python train.py --dataset="photos of plants, animals and fungi (iNaturalist)" --color_jitter=0.6 --norm="rmsnorm" --norm_position="pre" --mlp_ratio=4 --parallel_block=false --widths=[64, 128, 256] --temperature=0.2 --init="kaiming_normal" --steps=12400 --epochs=20.4 --warmup_steps=1240
Rows from block 6, named by matrix and row number. Rows with one number belong to one attention dimension. Each number is 128 + 24 x the weight over its row's rms, rounded and kept within 0 to 255. All counts start at 0. After the name is the row's rms in percent of the matrix's.
# q: window attention query, key and value (stacked) (model.blocks.6.attn.qkv.weight, 288x128, the q third), inputs 0-127
# k: window attention query, key and value (stacked) (model.blocks.6.attn.qkv.weight, 288x128, the k third), inputs 0-127
q.51 126 [129 142 133 120 104 134 139 110 150 100  96 130  61 172 180 109 127 119 183 125 143 109 136 103 148 136 119 134 118 122 127 160 138 159 116 115 133  97 113  96 110 109  89 128 114 147 145 187  47 114 155 151 140  92 107 140 123 131 132 100 134 154 108 106 122 125 139 117 143 116 111 148 156 124 161 136 140 146 196 143 154 121 144 118 132 103 147 135 177 102 100 144 137 127 130 129  99 127 120 104 133 166 169 132 157 142 168 131 116 122 142 187 132 119 121 116  88 118 159 150 101 118 133 109 151 130 146 135]
k.51 154 [163 142 152 127 126 128 145 141 175  86 121 112 141 183 138 109 109 116 114 161  99 126 138 157 121 163 165  98 158 107  85 162 122 115 114 122 158 116 126 114  79 121 142 137 137 158  98  62 173 116 130 140 152 122  92 142  94 162 140 117 116  78 117 139 104 137 143 130 114  80 125 146 138 156 142 126 133 139 154 156 121 140 107 101 130 150 121 170 170 138 100 149 146 149 136 102 125 144 133 124 110 119 180 114 124 142 138 147 134 124 102 162 175 183 159 113 143 134 140 109 119 116  84 127 100 138 125 109]
q.52 087 [136 127 125 142  91 134 156 122 137 125 160 124 143 144 146 121 118 130 111 105 102 159  93 133 114 124 155 117 148 115 128 137 177 108 162  88 127 167 111 142 137 117 115 192 155 157 137 133 134 119 101 132 118 108 122 147 132 166 115  98 118 157 112  73 122 115  94 140 193 107 100 107 126 131 125 120 152 105 116 109 185 137 133 105 103 125 155 107 152 115 128 176 103 170 118 130 123 145 166 103 172 123 118 151 138  99 102  81 136 146  92 122 111 144 132 130 114 134 125 119  64 127 179 154 124 148 170 115]
k.52 088 [167 106 124  97 101 118 131 120 134 125 119 123 203 143 126 115  89 150  96 139  94 125 179 122 135 166 136 132  90 115 140 151 123 135 188 111 102 146 111  89 112 147 170 132 152 124 134 125 123 133 128 109 147 103 138 140 135 121 138 140 131 176 105 114 112  99 126 128 108 130 112  98 107 137 117 143 164 146 162 131 168 164  90 123  86 104 126 127 115 136 137  77 148 127 111 130  88 142 141 180 131 140 135 120 146  71 148 141  85 158 133 163 110 109 131 125 172 147  98 139  92 154 167 128 129 116 153 122]
q.53 097 [121 143 154 122 149 113 141 103  77 128 112 125 119 105 120 128 161 121 110 126 108 206 156 158 128 124 113 132 139 140 112 130 137 134 126 146 129  98 147 133 111  94 120 112 153 144 135 131 127 160 177  94 122 110 116 112 114 115 141 136 140 114 115 129 139 159 113 102  90 139 152 122 129 128 122 122 114 142 123 116  76 103 114 117 129  86 102 176 107 133 117 107 142 105  96 141 130 132 126 210 116 134 143 132 165 167 124 159 134 105 120 143 106 121 108  68 127 194 146 129 143  76  97  70 156  94 123 128]
k.53 096 [149 113 119 157 121 128 170 139 141 129 164 114  43 144 144 123 121 120 168 124 150  98 154 148 147 107 152 144 170 150 145 151 143 123  83 123 157 122 187 132 139 132 126 162 136 130 114 113 124 142 120 120 112 138 121 116 126 128 158 144 116 116 145 127 163 141 144 133 111 138 150 129 126  91 129 112 101  96 116 125 152  88 160 142 115 129 125 116 155 147 154 214 102 140 142 131 186 128 128 141 145  97 124 126 124 162 115 126  97 147  88  93 136 105 122 162 110 107 134 141 101  85 143 137 105 186 145 105]
q.54 116 [145  67 140 122 196 147 137 161 127 110 149 132 126 139 117 132 117 163 118 160 144 104 118 149 152 114 111 134 139 134 169 126 102 134 137 120 126  94 132 161 114 141 126 115 106 114  89 121 144 149 105 118 104 188 140 106 153 162 126 157 149 114 122 115  95 126 153 161 112 133 113 157 113 121 131 138 139  93 129 132  99 138 103 123  61 136 122 153 145 155 152 123 118 126 116 108  98 113 102 129 132 162 128  86 122  58 154  84  97 109 135  88 131 155 119 139 117 130  50 127 124 130 117 136 151 158 122  94]
k.54 114 [130  93 146 149 135 130 164 122 135 132 104 126 162 111 141 106 121 129 139  96 153 164  88 140 129 152 147 135 128 110  89 124 125 147 124 127 105 181  71 139 129 127 121 122 187 133 132 117 156 110 118 135 165 107 137 152 134 105 154  84 142 165 110 150 150 114  99 111 132 139 127 116 135 125 119 133 158 154  85 116 103 142 150 143 181 107 143 140  55 137 101 167 152 120 158 137  78  97 123 149 153 120 109 145 151 169 139 117 176 128 130 130 143 115 154 118 107 104 159 127  98  70 105 139 151 145 105 131]
q.55 081 [135 112 124 142  89  99 132 169 119 130 128 126 126 121 168 153 170 108 128 124 142 119 145 112 139 101 148 118 130 106 109  89 162 155 126 161 141 116 145 130 155 106 182 154 175 121 134 124 117 102 135 128 136 114 127 127 113 125 116  91  89 148 157 120 126 139 137 154 148 137 129 120 148 108 127 109  84 150 126 115 161 132 179 126 212 113 114 102 159 105 127 189 112 133 118 199 164 132 181  98 155 145 130 155  98 165  89 120 148 138 106 133 134 154 138 124 132 115 119 127  98 133 145 138 106 147 161 139]
k.55 080 [134 161 146  83 136 179 115 114 118 145 114 123 120 147 108  84 123 146  70 112 110 147 148 157 112 159 121 123 136 137 147 141 120 119 129 145  85 101 169 128 130 147 164 104  88 141 117 137 139 159  99 102 157 121 125 129 107 137 111 138 124  84 102 107 118 146 128 104 108 103 110 126 102 134 133 118 171  97 138 132 131 129 112 100 140 127 110 143 163 132  92 130 112 161 167 148 133 150 168 136 105 135 133  86 129  64 105 106  75  92 117  99 170 157 132 140 122 151  92 138 150 137 129 109  97  64 120 112]
q.56 107 [157  78 114  91 181 132 122 135 138  96  77 146 124 116 115 152 110 155  98 120 157 130 142  77 173 125 114 136 130 100 170 149 119 125 148 119 139 115 108 129  99 123 146 151  70 121 113 124 138 126 112 124 125 171 135 133 140 110 127 164 155 152 119 112  90 125 187 153 175 131 102 154 132 118 125 130 122 102 130 137 136 158  98 151  70 132 119 122 151 134 136 122 135 137  82  88 100 116 138  95 115 151 148  89 148  78 150 117 102 126 154 128  96 131 137 130 152 131  85 119 134 135 120 152 170 155 136  95]
k.56 118 [103 136 137 136 131  79 158 152 132 117 128 116 152 129  94 132 127 118 174 117 151  86  68 153 110 154 152 124 128 115  99 119 121 108 123 123 118 184 107 130 138 108  96 139 195 126 114 120 176 101 146 138 114 116 115 173 114 155 139  81 124 147  95 155 135 134 114 116 175 130 151 117 134 103 110 119 137 149  80 118 134 130 127 137 166 131 161 118 105  98 146 175 144 102 154 132 124 136 106  93 169 125 114 140 102 172 161 104 140 145 118 111 143  97 159 136  77 104 164 114 121 146 108 133 116 124 154 145]
q.57 156 [112  75 135 156 121 148 133 133 148 123 114 107 125 132 139  79 108 123 140  92 104 113 117 135 112 108 184 114 115 133 117 158 108  96 119 127 128 109  88 117 131 107 131 125 131 111  86 118 136 140 140 159 177 126 107 120 158 157 133 104 156 124  95  99 124 116 125 147 148  85 147 132 165 106 138 131 136 126 125 131 144 160 135 109 148 109 156 112 110 135  88 160 120 154 161 131  74 111 132  96 144 177 122 126 183  67 132 116 144 100 141 101 132 126 143 140  71  95 120 129 101 135 103  88  94  81 167 130]
k.57 142 [135 140 111  91 114 111 153 139 125 114  44 144 145 124 165 201 129 107  77 135 108 113 147  97 130 140 108 116 113 120 142 120 127 136 134 102  91 118 126 126 114 129 168 118 147 146 136 128 113 129 164 140 119 116 116 115 150 107 155 152 155 150 126 151 129 145 143 139  88 151 136 164 127 132  75 144 107 149 176 168  98 120 105 109 154  97 110 130 138  79 148 108 118 117 135 136  96 129 136 121 122 157 130 144 101  86 141 155 163 147 162 202 114 155 118  99 127 130 120 146  96 146 132 106 109 137 155 132]
q.58 084 [118 175 116 130  95 125  99  97 127 159 137 124 124 128 133 128 154 109 149  82  92 140 153  89  99 109 143 102 120 133 119 141 145 127 112 114 138 168 133  68 131 133 137 131 134 121 168 133 106 117 156 124 167  68 119 137 124 106 119 108  95 141 155 126 147 121 108 110 139 124 138 140 156 106 146 105 109 154 143 123 182 109 146 123 135 138 135 100  88 128 112 135 101 138 162 167 128 138 162 110 114  81 122 154 117 175  92 156 136 141 158 167 140  93 131 155 104  94 158 135  84 122 170 114 108  70 143 151]
k.58 086 [149 152 105 120 117 129  74 137 118 127 128 136  99 134 162 146 139 111 145 134 100 117 155 124 132  98  94 132 108 136 148 129 160 121 131 106 130  79 153 115 120 115 115 151 103 127 129 123  90 134 135 140 104 151 138  94 131 128 107 130 112 119  87 111 132 133 139 167 161 127 130 145 142 114 118 156 116  67 170 110  95 104 114 105 103 103 136 116 171 122 113  70 124 157  89 113 175 141 132  57 102 159 157 124 131  70 117 151  98 130 147 129  95 133 132 135 133 155 119 118 156 197 157  99 123 114 152 107]
q.59 168 [125 138 116 156 124 124 148 149  96 148 166 130  84 147 144 140 120 109  92 168 120 138 191 139 132 100  91 127 123 133 137 125 128 116 133 124 174 106 177 122 138  68 158 151 106 140  74 134 126 142 136 102 112 136 162 129  94 107 104 152 124 145 189 130 141 192 155 150 103 136 150 138 138 123 105 122 150  92 122 112 166 109  85 102 134 125 118 111 140 119  91 134 110 135  84 166 166  99 160 125 115 116 130 125 110 135 108 135 102 136  91 151 138 133 138 126 139 126  66 120 125 114 114 127 131 107 154 152]
k.59 155 [105 115 159 111 147 194 104 121 103 117 154  68 121 106 133  59 140 156 162 104 150 149  92 138 151 129 163 138 133 121 145 129 156 138 138 164 109 153 124 114 128 118  95 117 136 135 162 123 116 139 143 168 136  87  93 110 135 111 122 135  80  94 103 117 158 107 106  88 124 115 131 113 104 143 128 122 146 114 145 115 127 127 133  98 125 127 107 158  81 153 155  87 109 141 172 110  92 168 113 110 141 117 130 118 144 149 133  93 121 104 145  79 160 120  85 166 130 132 139 144 150 113 143 136 115  86 123 116]
q.60 077 [140 112 112 157 140 165 118 162 118 126 119 113 102 122 131 128 163 111 120 197 155 158  97  94 152 116 141 154  99 128 112 118 115 143 136 172 144  95 165 150 128 105 122 120 143 131 112 128 115 133 116 128  89 132 137 125 135  91 140 152 158 131 145 117 115 151 113 106 163 137 143 147 130 141  77 126  81 121 136 156 149 133 116 114 160 136 151 149 135  96 106 134  89 130  78 130 117 113 157  93 136 170 136  96 120 165 133  94 130 112 107  96  72 155 119 129 166 163  54 131 118 106  94 129 134 155 162 144]
k.60 083 [120 183 120 109 163 138 164 125 123 125 120 105 172 134 112  84 119 148 120 124 121 136 141 171 126 148 117 138 166 132 153 154 122 110 101 152 108 152 101 113 127 174 102 125 144 141 166 136 125 124 143 105 132  87 153 157 126 122 130 170 113  75 137 136 146 144 118  77 109  94 131 121 124 124 139  95 159 135 106 121 149 122 128 128 143 161  99 150 123 173 149 140 108 113 200  91 132 152 135 154 149  63 109 116 116 122 111 109  89 137 112 110 174 102 131 168 128 113 153 140 126  84 126 126  99 100 136 136]
q.61 079 [153 129 127 129 114 132 127 171 135 115 142  93 148 153 101 155 155 140 121 182 153  60 121 132 127 127 137 134 156 148  97  78 111 143  98 145 124 112 168 151 142 171 153 136 151 121 151 137 154 116 128 123 119 147 132 116 151 118 130  94 107  98 136 143 121 140 157 148  91 184 122 148 118 132 124 137 109 145 133 145  74  94 149 121 159 136 123 143 147 130 166 132 121  87 135 175 159 133 143  98 145 107 112 116  52 192 122 119 104 149 135 123 163 128 120 116 148 132  97 140 130 147 149 125 111 162 160 148]
k.61 085 [156 133 142 129 156 170 136  89 120 154 120 124 108 133 143  74 110 140 105  82 122 178 146 125 126 106 131 129 110 132 118 131 115 128 136 138 120 112 124 130 130 112 122  92  79 107 151 143 110 165 107  94 143 130 158 113 119 102 103 159 147  82 135 118 127 125 122  81 121 128 108 134 117 120 163 111 172  99 122 103 110 138 152 130 152 142 121 151 127 141  70 117 138 156 137 111 113 116 137 153  78 124 131  75 171 154  98  85 138  80 118 118 154 144 101 116 135 158 151 131 165  85 106 121 151 110  64 123]
q.62 083 [114 191 116 115 103 105 105 107 118 160 119 114  84  98 112  81 107 106 125 139  77 136 173 140 116 111 129 133 145 131 107 178 136 107 126  89 129 124 127  75 114  94 153 130 120 138 133 133 116 146 108 135 158 114 140 144  99  93 107  65 114 165 141 162 129 116 142 101 169 103 104 115 140 149 150 128 125 131 134 159 199  78 138 116 162 139 117 112  97 134 117 106 130 126 124  93 150 154 134 123 110 106 132 119 121 138 116 136  86 122 124 155 112  66 131 102 125 148 165 128 123 135 118 139 116 101 129 156]
k.62 081 [135 177 127 142 107  61 102 150 112 109 136 120 107 140 110 100 168 148 172 144  66 114 119 112 124  76 119 133 126 154  98 135 160 133 144  92 133 121 116  85 128  89  96 115 125 149 107 111 125 130 151 136 110 132  99 106 149 131 133 178  91  99 135 106  91 114 122 140 133 116 140 146 118 133 127 118  76 125 120 140 111 129 136  90  97 103 143 126 161 100 164  92 143 106 102  99 165 136 125 141 119 159 134 143 110 148 165 170 118 173 135 157 116 124 106 132 105 135 131 138 138 183 121 108 166 161 129 130]
q.63 075 [160 121 110 120 136 120 132 143 143 146 158 135 142 167 118 120 122 136 142 159 178  81 117 169 142 148 126 132 120 119 127 117 145 165 133 109 114 154 111 159 146 185 123 172 130 123 151 114 150  89  80 141 103 143 132 141  89 161 156 107  95 140 125 151 134 127 116 166 133 132 125  90 104 148 124 127 130 123 129 138 108  90 140 158 163 190 154 112 150 178 180 135 117  84 175 129 148 128  99 119 130 127 131 120 114 156 111 113 117 142 100 126 146 109 109 127 122  93 139 127 149 134 138 157 123 181  61 137]
k.63 080 [106 118 134 113 119 130  79 137 124 151 125 157 149 115 126 110 113 157  86 150 149 165 137  93 119 123 140 136 126 110 113 123  95 149 131 140 121 128  96 150 121 103 171 114  67 130 144 132 150 125 105 135 131 120 118 100 103 131  79  94 142 140 130 112 104  87 115 109 117 136  75 121  94 159  83 133 157 136  92 109  78 155 113 145 129 145 117 141 118 121 122  87 186 116  84 120  82  91 104 176  89 153 123 106 151 142 150 154 143  95 138 123 119 105 121 102 170 150 133 133 135 117 120 141 163 130  81 126]
q.64 159 [139  49 142 137 126 142 156 144 146 111 128 114 136 151 145 104  91 122 131  97 125  95  96 134 120 106 169 122 117 112 136 154 103 117  99 120 147  97 108 122 115 122 139 130 125 106  92 117 144 126 136 149 149 150 111 116 152 149 114 127 145 117  88 118 100 132 158 158 122 112 153 177 168 108 146 131 115 109 120 134 120 146 121 106 116 113 155 109 102 133 109 156 133 162 133 145  76 124 133 114 124 161 129 126 142  65 122  88 171 102 149  88 129 143 129 172  66  83  88 136  87 136 106  94  84 116 135 110]
k.64 154 [160 120 131  91 134 102 175 131 124 107  69 110 180 112 147 181 110  97  99  94 130 144 148 118 133 158 127 112 123 113 117 122 112 136 122  83 104 135  64 130 128 123 137 130 134 148 158 131 132 124 160 182 142 117 123 134 145 123 138 110 159 122  99 157 148 148 124 124 122 156 127 138 159 117  83 129 114 154 129 120  76 121 119 125 184  93 111 118  91  94 110 114 168 122 121 121  81 112 119 120 148 145 125 153 101  95 131 120 173 143 148 167 124 151 122  97 128 122 166 131  95 115 128  84  98 125 152 123]
q.65 113 [163 107 152 121 113 103 131  94 126 105 137 153 143 119 139 133  99 130 114 116  97 152 108 119 112 171 166 139 110 111 103 147 104 144  84 109 110 119 130 142 116 129 128 136 143 118  90 124 123 121 132 160  83 133 152 107 126 144 121 164 155 113  76 145 141 158 137 115  42 136 163 157 120 123 116 115 115 147 145 143 103  91 146 105 153 111 123 141  84 122 148 129 135  95 108 151 143 150 126 197 139  94 117 161 142 106 109  83 170 132 106 139 134 143 128 158 183 138 110 152  81 104 134 110 131 101 103 129]
k.65 101 [150 141 133 100 117 127 146 177 131 114 163  93 157 125 169 116  87 105 102 125 138 116 180 117 155 117 113 116 140 126 175 102 123 139 129 107 161 125 129 106 137 108 131 107 114 149 147 123 107 165 142  95 129 136 114 157 137 151 131 125 164 130 206  92 142 125 138 124 142 150 142 119 171 134 129 132 110 152 175  97 152 143  92 130 127 173  99 101 111 147  95 152 134 163 112 166 116  70 136 156 134 109 125 133 134 136 113 111 133 142  85 109  96 108 128  98 153 131 110 158 117  67 111 113  93 100 134 129]
q.66 085 [109 162 117 121  62 132  91 120 129 141 143 123 112 129 128 127 122  99 134  82 115  66 111 111  94 113 160 101 100 119 108 171 121 112 108 111 134 132 138  92 127 114 134 110 144 118  98 133 127 121 111 126  95  95 124 115 161 129 137 151 107 139 109 120 127 156 148 109 115 131 159 165 146  96 115  85 127 120 121 123 168 149 120 102 167 152 148  74  93 102 142 141  85 147 170 112 122 126 109 122 131 102 118 118 145  88 141  99 160 144 144 133 159  92 145 185 115  98 133 137  94 133 126 164  66 121 137 140]
k.66 086 [137 147 104 122 107 129  98 115 114 117  93 119 157 101 136 124 141 116 151 131  83 151 160 118 149 115  99 124 137 118 159  96 148 123 154  85 133 100 107  76 109 118 131  94 114 152 185 120  86 137 173 141 138 130 121 108 144 136 108  97 127 130 174  82 128 117 130 124 156 112 123 128 138 161 115 146  88 121 175 155 104 107 105 110 125 130 116 134 125 116  96 101 110 142  87 108 118 138 141  71 112 165 139 133 109 129 103 150 155 143 114 142  87 163 137  98 159 169 107 128 137 155 150  78 101  91 165 116]
q.67 149 [101 106 111 140 104 134 149 150 128 143 147 106 118 144 156 123 129 158 160 131 184 103 125 108 131  87 104  95 125 109 125  97 149 120 155 135 166 114 106 140 132 130  81 118 155 152 192 125 112 115 135 134 140 139 105 149 134 128 150 113  82 157 120 134 129 116 113 128 201 126 124 108 140 119 139 142 110  89 127 108 141 142 115 159 144 133 134  93 129 118  72 117 129 155 134 121 104  81  87  72 121 169 133 112 134 162 135 139 136 116 128  91 108 117 121 114  83  89 164 115 158 141  87 153  97 152 139 160]
k.67 142 [111 135 139 128 106  96 127  72 144 113 107 147 143 112  99 173 134 128 117 104 139 145 120 123 121 144 129 116 112  99 105 146 133 117 111 120  86 114 119 152 125 136 115 106  86 118 117 119 160 134 155 165 151 130 132 127 143 128  99 109 112 148  81 119 120  91 143 121 106 139  88 141  76 161  73 130 163 118 107 179  96  91 144 152 138  65 137 152 114 128 164  73 153 106 112 103 124 177 117  99 118 125 120 154  87  86 148 127 114 128 164 142 128 130 146 136 133 134 177 120 110 171 166 122 138 137 132 130]
q.68 076 [177 174 126 124 132  87 113 149 119 126 126 135 141 110 119 115 116 144 118 176 130 135 130 128 148 122 122 145 166 135  98 116 154 117 129 126 128 150 157 101 131 110 139 131 167 153 119 136 116 115 130 125  98 132 155 156 144 101 145 102 168 115 119 158 148 140 151 141 148 107 129  96 149 136  96 112 104 148 153 119 103  80 142 117 212 174 135 158 106 125 134  99  91  75 132 133 172 108  97 137 143 113 130 109 109 161 142 138  86 139 105 134 131  69 123  67 165 174 150 121 133 149 113 127 102 116 129 134]
k.68 074 [131 179 126 117 129 131  85 121 128 163 163 118  74 109  98  88 110 163 128 112  97 150 134 156 149  95 140 145 150 147 132 144 115 109 106 108 145 124 142  97 118 120 161  91  83 142 113 138 139 155 138  75 120 103 122 126 165 104 101 152 125 101 155 102 119  92 142  75 118 119 136 134 128 149 130 134 110 120 144 175 129 102 160 108 157 136 112 145 103 122 142 102 109 149 148  76 156 131 106 158 112 106 128  80 124 183 134 160 102 136  97 114 135 115 110 161  92 135 129 135 147 112  95 123  93 130  89 119]
q.69 090 [110 128 138 134  99 125 146 101 110 110  77 143 138 133 155 108 133 125 156 100 142 198 147  87 149 143 126 129 111 124 109 107 148 137 108 188 150 147 102 115 134 122 115 133 142 138 164 125 131 120 163 142 142  99 122 162 119  95  98 123 141 123 144 131 144 163 124 122 141 162 145 139 142 139 104  99  83 157 116 105 134 116 132 141 159  78 138 130 107 115  79 134 150 134  99 146  91  97 180 131 138 158 125 158 134 210 120 133 203 145 100 134 121 144 135 112 162 123 120 113 110 112 129 109 145 114 120 150]
k.69 092 [124 145 124  97 110 122 136 143 122 119 161 115  82 135 132 188 102 125  84 156 178  76 148 126 117 161 102 116 143 149 171 130 137 109 104 139 135 122 160 130 140 135 137 156 101 146  97 130 119 143 130 101  92 116 136 146 125 133 129 150 115 103 143 144 157 202 159 132 127 122 125 110 139  96 142 109 106 104 136 129 161  92  84 124 108 167 117 111 161 134 156 139 106 131 124  99 174 141 124 101 139  72 111 122 111 104 155  86  81 142 108  98 150 104 125 152 139 145 116 122 135 132 134 144  67 123 149 134]
q.70 100 [166  97 145 109 113 135 138 119 136 111 114 129 128 116 122 123 108 141 139 121 167 135  81 112 106 105 111 137 113 100  84 149 137 135  63 122 147 105 140 108 112 141  99  92 153 158 158 138 122 133 168 134 109 119 103 162 143 112 106 145 150 102  76 125 111 150 146 105 114 163 161 186 156 135 132 118  92 142 137 137  91 132 112 118 133 123 143 129 102  87 112 129 137 167 103 132  94 122 128 149 125 143 143 148 125 158 135 137 198  86 153 114  95 154 111 132 102 165 146 119  91 124  90  92 108 183 140 128]
k.70 103 [158 135 136 141 130  55 174 137 129 120 150 104 145 118 114 181  95  93 131  85 133 134 169 135 119 143 140 114 164 147 117 142 116 121 100  57 150 123 101 127 139 144 101 120 106 135 121 107 137 143 130 143 140 107 117 164 152 179 102 103 164  72 124 126 179 147 132 109 120 136 133 104 155 108 126 127  91 132  92 132 138 110 144 136 157 124 105 102 127 143 129 148 141 115 115 104 163 108 133 134 176  92 133 137  89 105 109 101  93 123 122 104 145 107 141 135 101 124 160 123 115  94 133  92 103 123 175 122]
q.71 092 [ 91 136 132 104 146 127 150 140 120 132 115 119 103 127 125 133 154 112 141 117 129 134 192 138 139 104 132 126 142 119 175 126 152 121 144 127 133 129 106 133 128 117 153 148  92  99 127 125 131 129 117 116 199 135 106 128 102 139 110 116  56 165 163 100 135  88 110 143 164  87  82 111 112 127 190 153 152 129 133 146 179 122 117 148  69 104 112 100 175 146 107 151 154 145 125 108 143 141 132  61 121 142 139 118 144 101 114 168  90 138 154 129 136 113 130 134 106 112 153 123 157 138 154 132 146 123 144 123]
k.71 098 [106 129 135 149 111 128 148 130 135 125 110 142 133 145 110 111 168 115 143 133 125 115  73 137 116 135 134 133 109 123  92 150 115 129 142 148 124 127 141 162 128 141 121 164 148 129  72 128 153 112  94 168  99 141 108 111  87 127 127 105 122 147  53 153 105 112 109 194 156 115 141 123  90 109 121 140 136 111 102 125 123 167 129 132 123  68 176 132 172 104 129 141 151 108 142 146 118 148 157  90 127 178 123 164 136 102 151 155 132  99 159 122 134 133 131 142  85 101 106 111 135 183 129 147 176 135 134 128]
q.72 075 [119 170 136 106 149 135  82 105 137 135 147 115 148 119 123 103 130 165 147  97  95 165 167 152 115 129 129 147 127 152 122 123 115 123 134 137 116 148 126 110 131 108  87  89 147 151 132 121 137 133 184  75 180 106 103 130 132 147 141 132 122 139 119 137 162 123  69  81 149 103 133 103 117 137 155 125 156 159 120  99 113 115 107 123 106 121 137 131 100 166 129 111 140 127 156 125 149 135 109 185  84 106 127 132 152 117 130 170 122 111 148 171 161 126 145 112 117 155 175 118 155 107 151  69 111  83 105 122]
k.72 076 [129 117 127 163 112 117  81 113 141 136 142 139  59 133 167 127 143 124 136 138 107 119 151 132 134  84 142 118 127 142 137 154 130 152 135  95 155  75 172 140 133 146 149 147 129 122 100 128 103 127 121 161 115 130 124  71 124 123 120 102 115 132 121 127 137 108 180 190 144 154 127 170 156  98 109 103 103  84 126 111 130 134 183 136 113  97 128 110 152 147 136 156 119 130 108 137 157 110 118  65 128 169 124 117 154 104 143 170 149 122 160 141  99 129 129 137 136  75  91 117  99 148 146 150 140 152 120 118]
q.73 130 [135  37 125 152 124 127 151 144 136 135 155 102 126 148 145 121 107 118 145  96 156  78  85 144 140 114 157 114  94 108 128 134 109 131 114 118 163  83 117 129 130 126 128 111 130  93 106 128 127  95 136 155 124 160 127 109 146 144 139 127 120 130  99 139 117 137 149 159 141 136 148 162 145 115 138 132  89  85 126 137 106 141 152 112 140 146 143  94  96 144 123 139 130 152 122 155  99 110 123  98 137 167 115 124 133 106 123  80 184 123 125  87 126 136 135 200  71  75  98 135  99 143 106 130  97 147 125 123]
k.73 130 [125 117 136  95 146 133 148 132 129 117  75 121 172 110 128 171 114 133  64 104 130 170 131 119 116 162 126 122 130 112 142 125 115 150 126 100  86 131  75 127 131 125 130 125  96 163 194 140 144 128 162 156 177 107 129 116 138 141 115 108 139 109 115 126 126 131 125  80  94 147  90 135 145 139  98 137 147 148 132 122  79  96 116 118 150 105 104 143  80 125 128  95 153 134 105 103  85 120 123 130 126 149 116 148 100  79 129 109 169  97 147 161 110 148 116  93 145 130 166 128 104  95 117 105  95 107 132 123]
q.74 139 [ 91 220 112 119  93 101 129 122 113 142 113 122 131 124 119 149 156 118 121 138 138 123 162 110 133 137  84 129 151 132 133  95 154 125 148 140 116 157 155 126 133 138 145 131 143 147 167 142 124 121 138 112 134 101 141 145 114  90 152 108  86 152 164 155 155 114  89 105 143 140 106  88 110 141 103 132 142 126 130 130 125  99 136 164 146 142  96 129 142 122 152 100 133  97 141 116 185 139 109 114 137  99 121 142 108 178 142 186  94 176 122 161 131 107 132  98 158 128 189 117 161 129 152 166 155 137 124 143]
k.74 130 [107 135 129 148 118 134  66  94 120 150 157 145  73 135  97  92 150 136 164 158 103 123  98 137 119 101 116 134 119 133 131 125 145 101 156 182 147 104 187 133 132 110 106 126 101 104 115 140 131 131 105 106 113 151 113 125 103 131  99 150  95 129 135  95  90 115 155 162 134  97 138 130  86 135 159 130 119  82 110 136 167 123 131 138  75 137 151 131 182 147 148 128  98 137 129 119 160 160 147 114 107 145 133  85 141 155 121 122 103 121 127  96 131 130 135 150 137 176 110 116 161 172 135 160 168 122 108 129]
q.75 085 [117  89 143  92 170  92 109 142 134 135 118 122 119 137 134 124  90 162 126  76 128  85 160 133 144 128 115 123 111  92 177 156 126 105 138  83 105 109 107 123 124 133 135 136  78  98 113 132 115 110 113 117 138 188 113 135 128 136  94 154 101 174 109 130 113 101 174 140 149 130 102 144 122 123 159 123 141  96 140 127 152 140 130 147  82 151 107 107 139 127 126 127 151 163 103 117 116 129 107 122 103 136 141  97 159  32 125 124 103 155 150 129 126 108 144 139 105  94 142 109 141 165 133 138 117 145 103 100]
k.75 090 [123  84 146 167  94  86  91 134 137 133 111 125 154 116 107 166 144 105 156 133 140 136  69 122 108 159 146 124 104 114  73 122 114 150 139  94 111 161 135 133 136 126 111 122 174 136 103 121 165  81 133 172 125 130 101 142  99 151 169  88 115 164  79 135 117 126 120 143 164 131 125 119 115 117  84 144 109 158 109 140 110 138 136 126 156  88 165 116 105  93 121 130 164 113 126 142 103 113 123  81 143 177 120 148 101 115 152 139 154 119 155 144 110 157 156 105 102 105 124 119 110 163 117 115 152 124 146 128]
q.76 115 [ 86 129 132 124 155 129 124 110 102 143 103 134 104  98 114 109 151 107 123 101  83 179 166 145 155 140 125 133 108 138 155 135 116 131 176 139 118 114  88 130 109  95 145 128  69 119 137 129 107 120  87  98 166 126 122 138  99 120 107 115 133 161 165  99 100  84  87 125 174  90  81  89 112 146 146 135 142 122 127 142 155 142 136 144 106 112 116 132 159 137 116 133 147 152  90  86 113 145 143 121 109 174 152 125 189  94 135 172 112 130 122 126 100 105 125 114 113 131 154 108 154 120 139 114 168 133 112 111]
k.76 115 [ 99 141 117 134 141 115 163 164 136 113 106 151 120 154  92 144 148 142 157 179 137  84  88 150 100 152 137 130 136 148 103 132 117 136 121 146 126 151 153 126 133 141 125 177 224 148  76 129 150  88 133 142 117 132 119 117 104 129 165 143 101 148 104 152 119 126 122 163 111 105 127 135  96 113 127 136 140 134 130 140 143 137 146 116  94 130 147 130 159 110 187 150 111  91 162 148 155 164 127 119 150 138 113 166 120 124 160 181  98 150 141 127 140 127 139 146 104 103 114 109 113 150 120 157 146 181 129 135]
q.77 067 [143 103 115 120 153  79 111 156 107 127 128 121 102 120 137 104 119 102 124  85 105 146 140 148 141 108 142 145  84  96 110 140 149 111 132 109 131 127 141  77 131  48 103 100 141  73  71 144 117 117 139  65 112 132 140 160 139 121 143 158 115 181 117  91  92 174 158 121 176 131 136 149 147 104 117 151 130  96 132  96 152 145  99  99 128 151 120 114  89 114 117 123 151 155 132 128 137 137  97 146 118 119 131 108 158  76 140 120 152 123 144 125 156 123 116 119 109 166 135 120 145 116 115 125 124 123 112 103]
k.77 067 [123 128 140 129 118 130  94 153 123 127 144 102 129 104 107 133 144 131 123 148 111 115 130 158 127 146 156 129 132 161 139 155 126 141 140  81 131 147 162  74 137 190 152 129 142 145 128 116 153 112 177 173 112  92 112 122 118 139 152  87 111 103 112 118 114 128 129 103 176 122 104  98 106 161 104  93  68 143 128 177 169  90 146 101 120 117  91 111 111 115 141 164  92 115 102 105 130 162 156  78 166 123 135 147  96 126 140 162 121 119 109 143 138 119 143 120 110 110 102 137 108 101 117  97 134 113 183 129]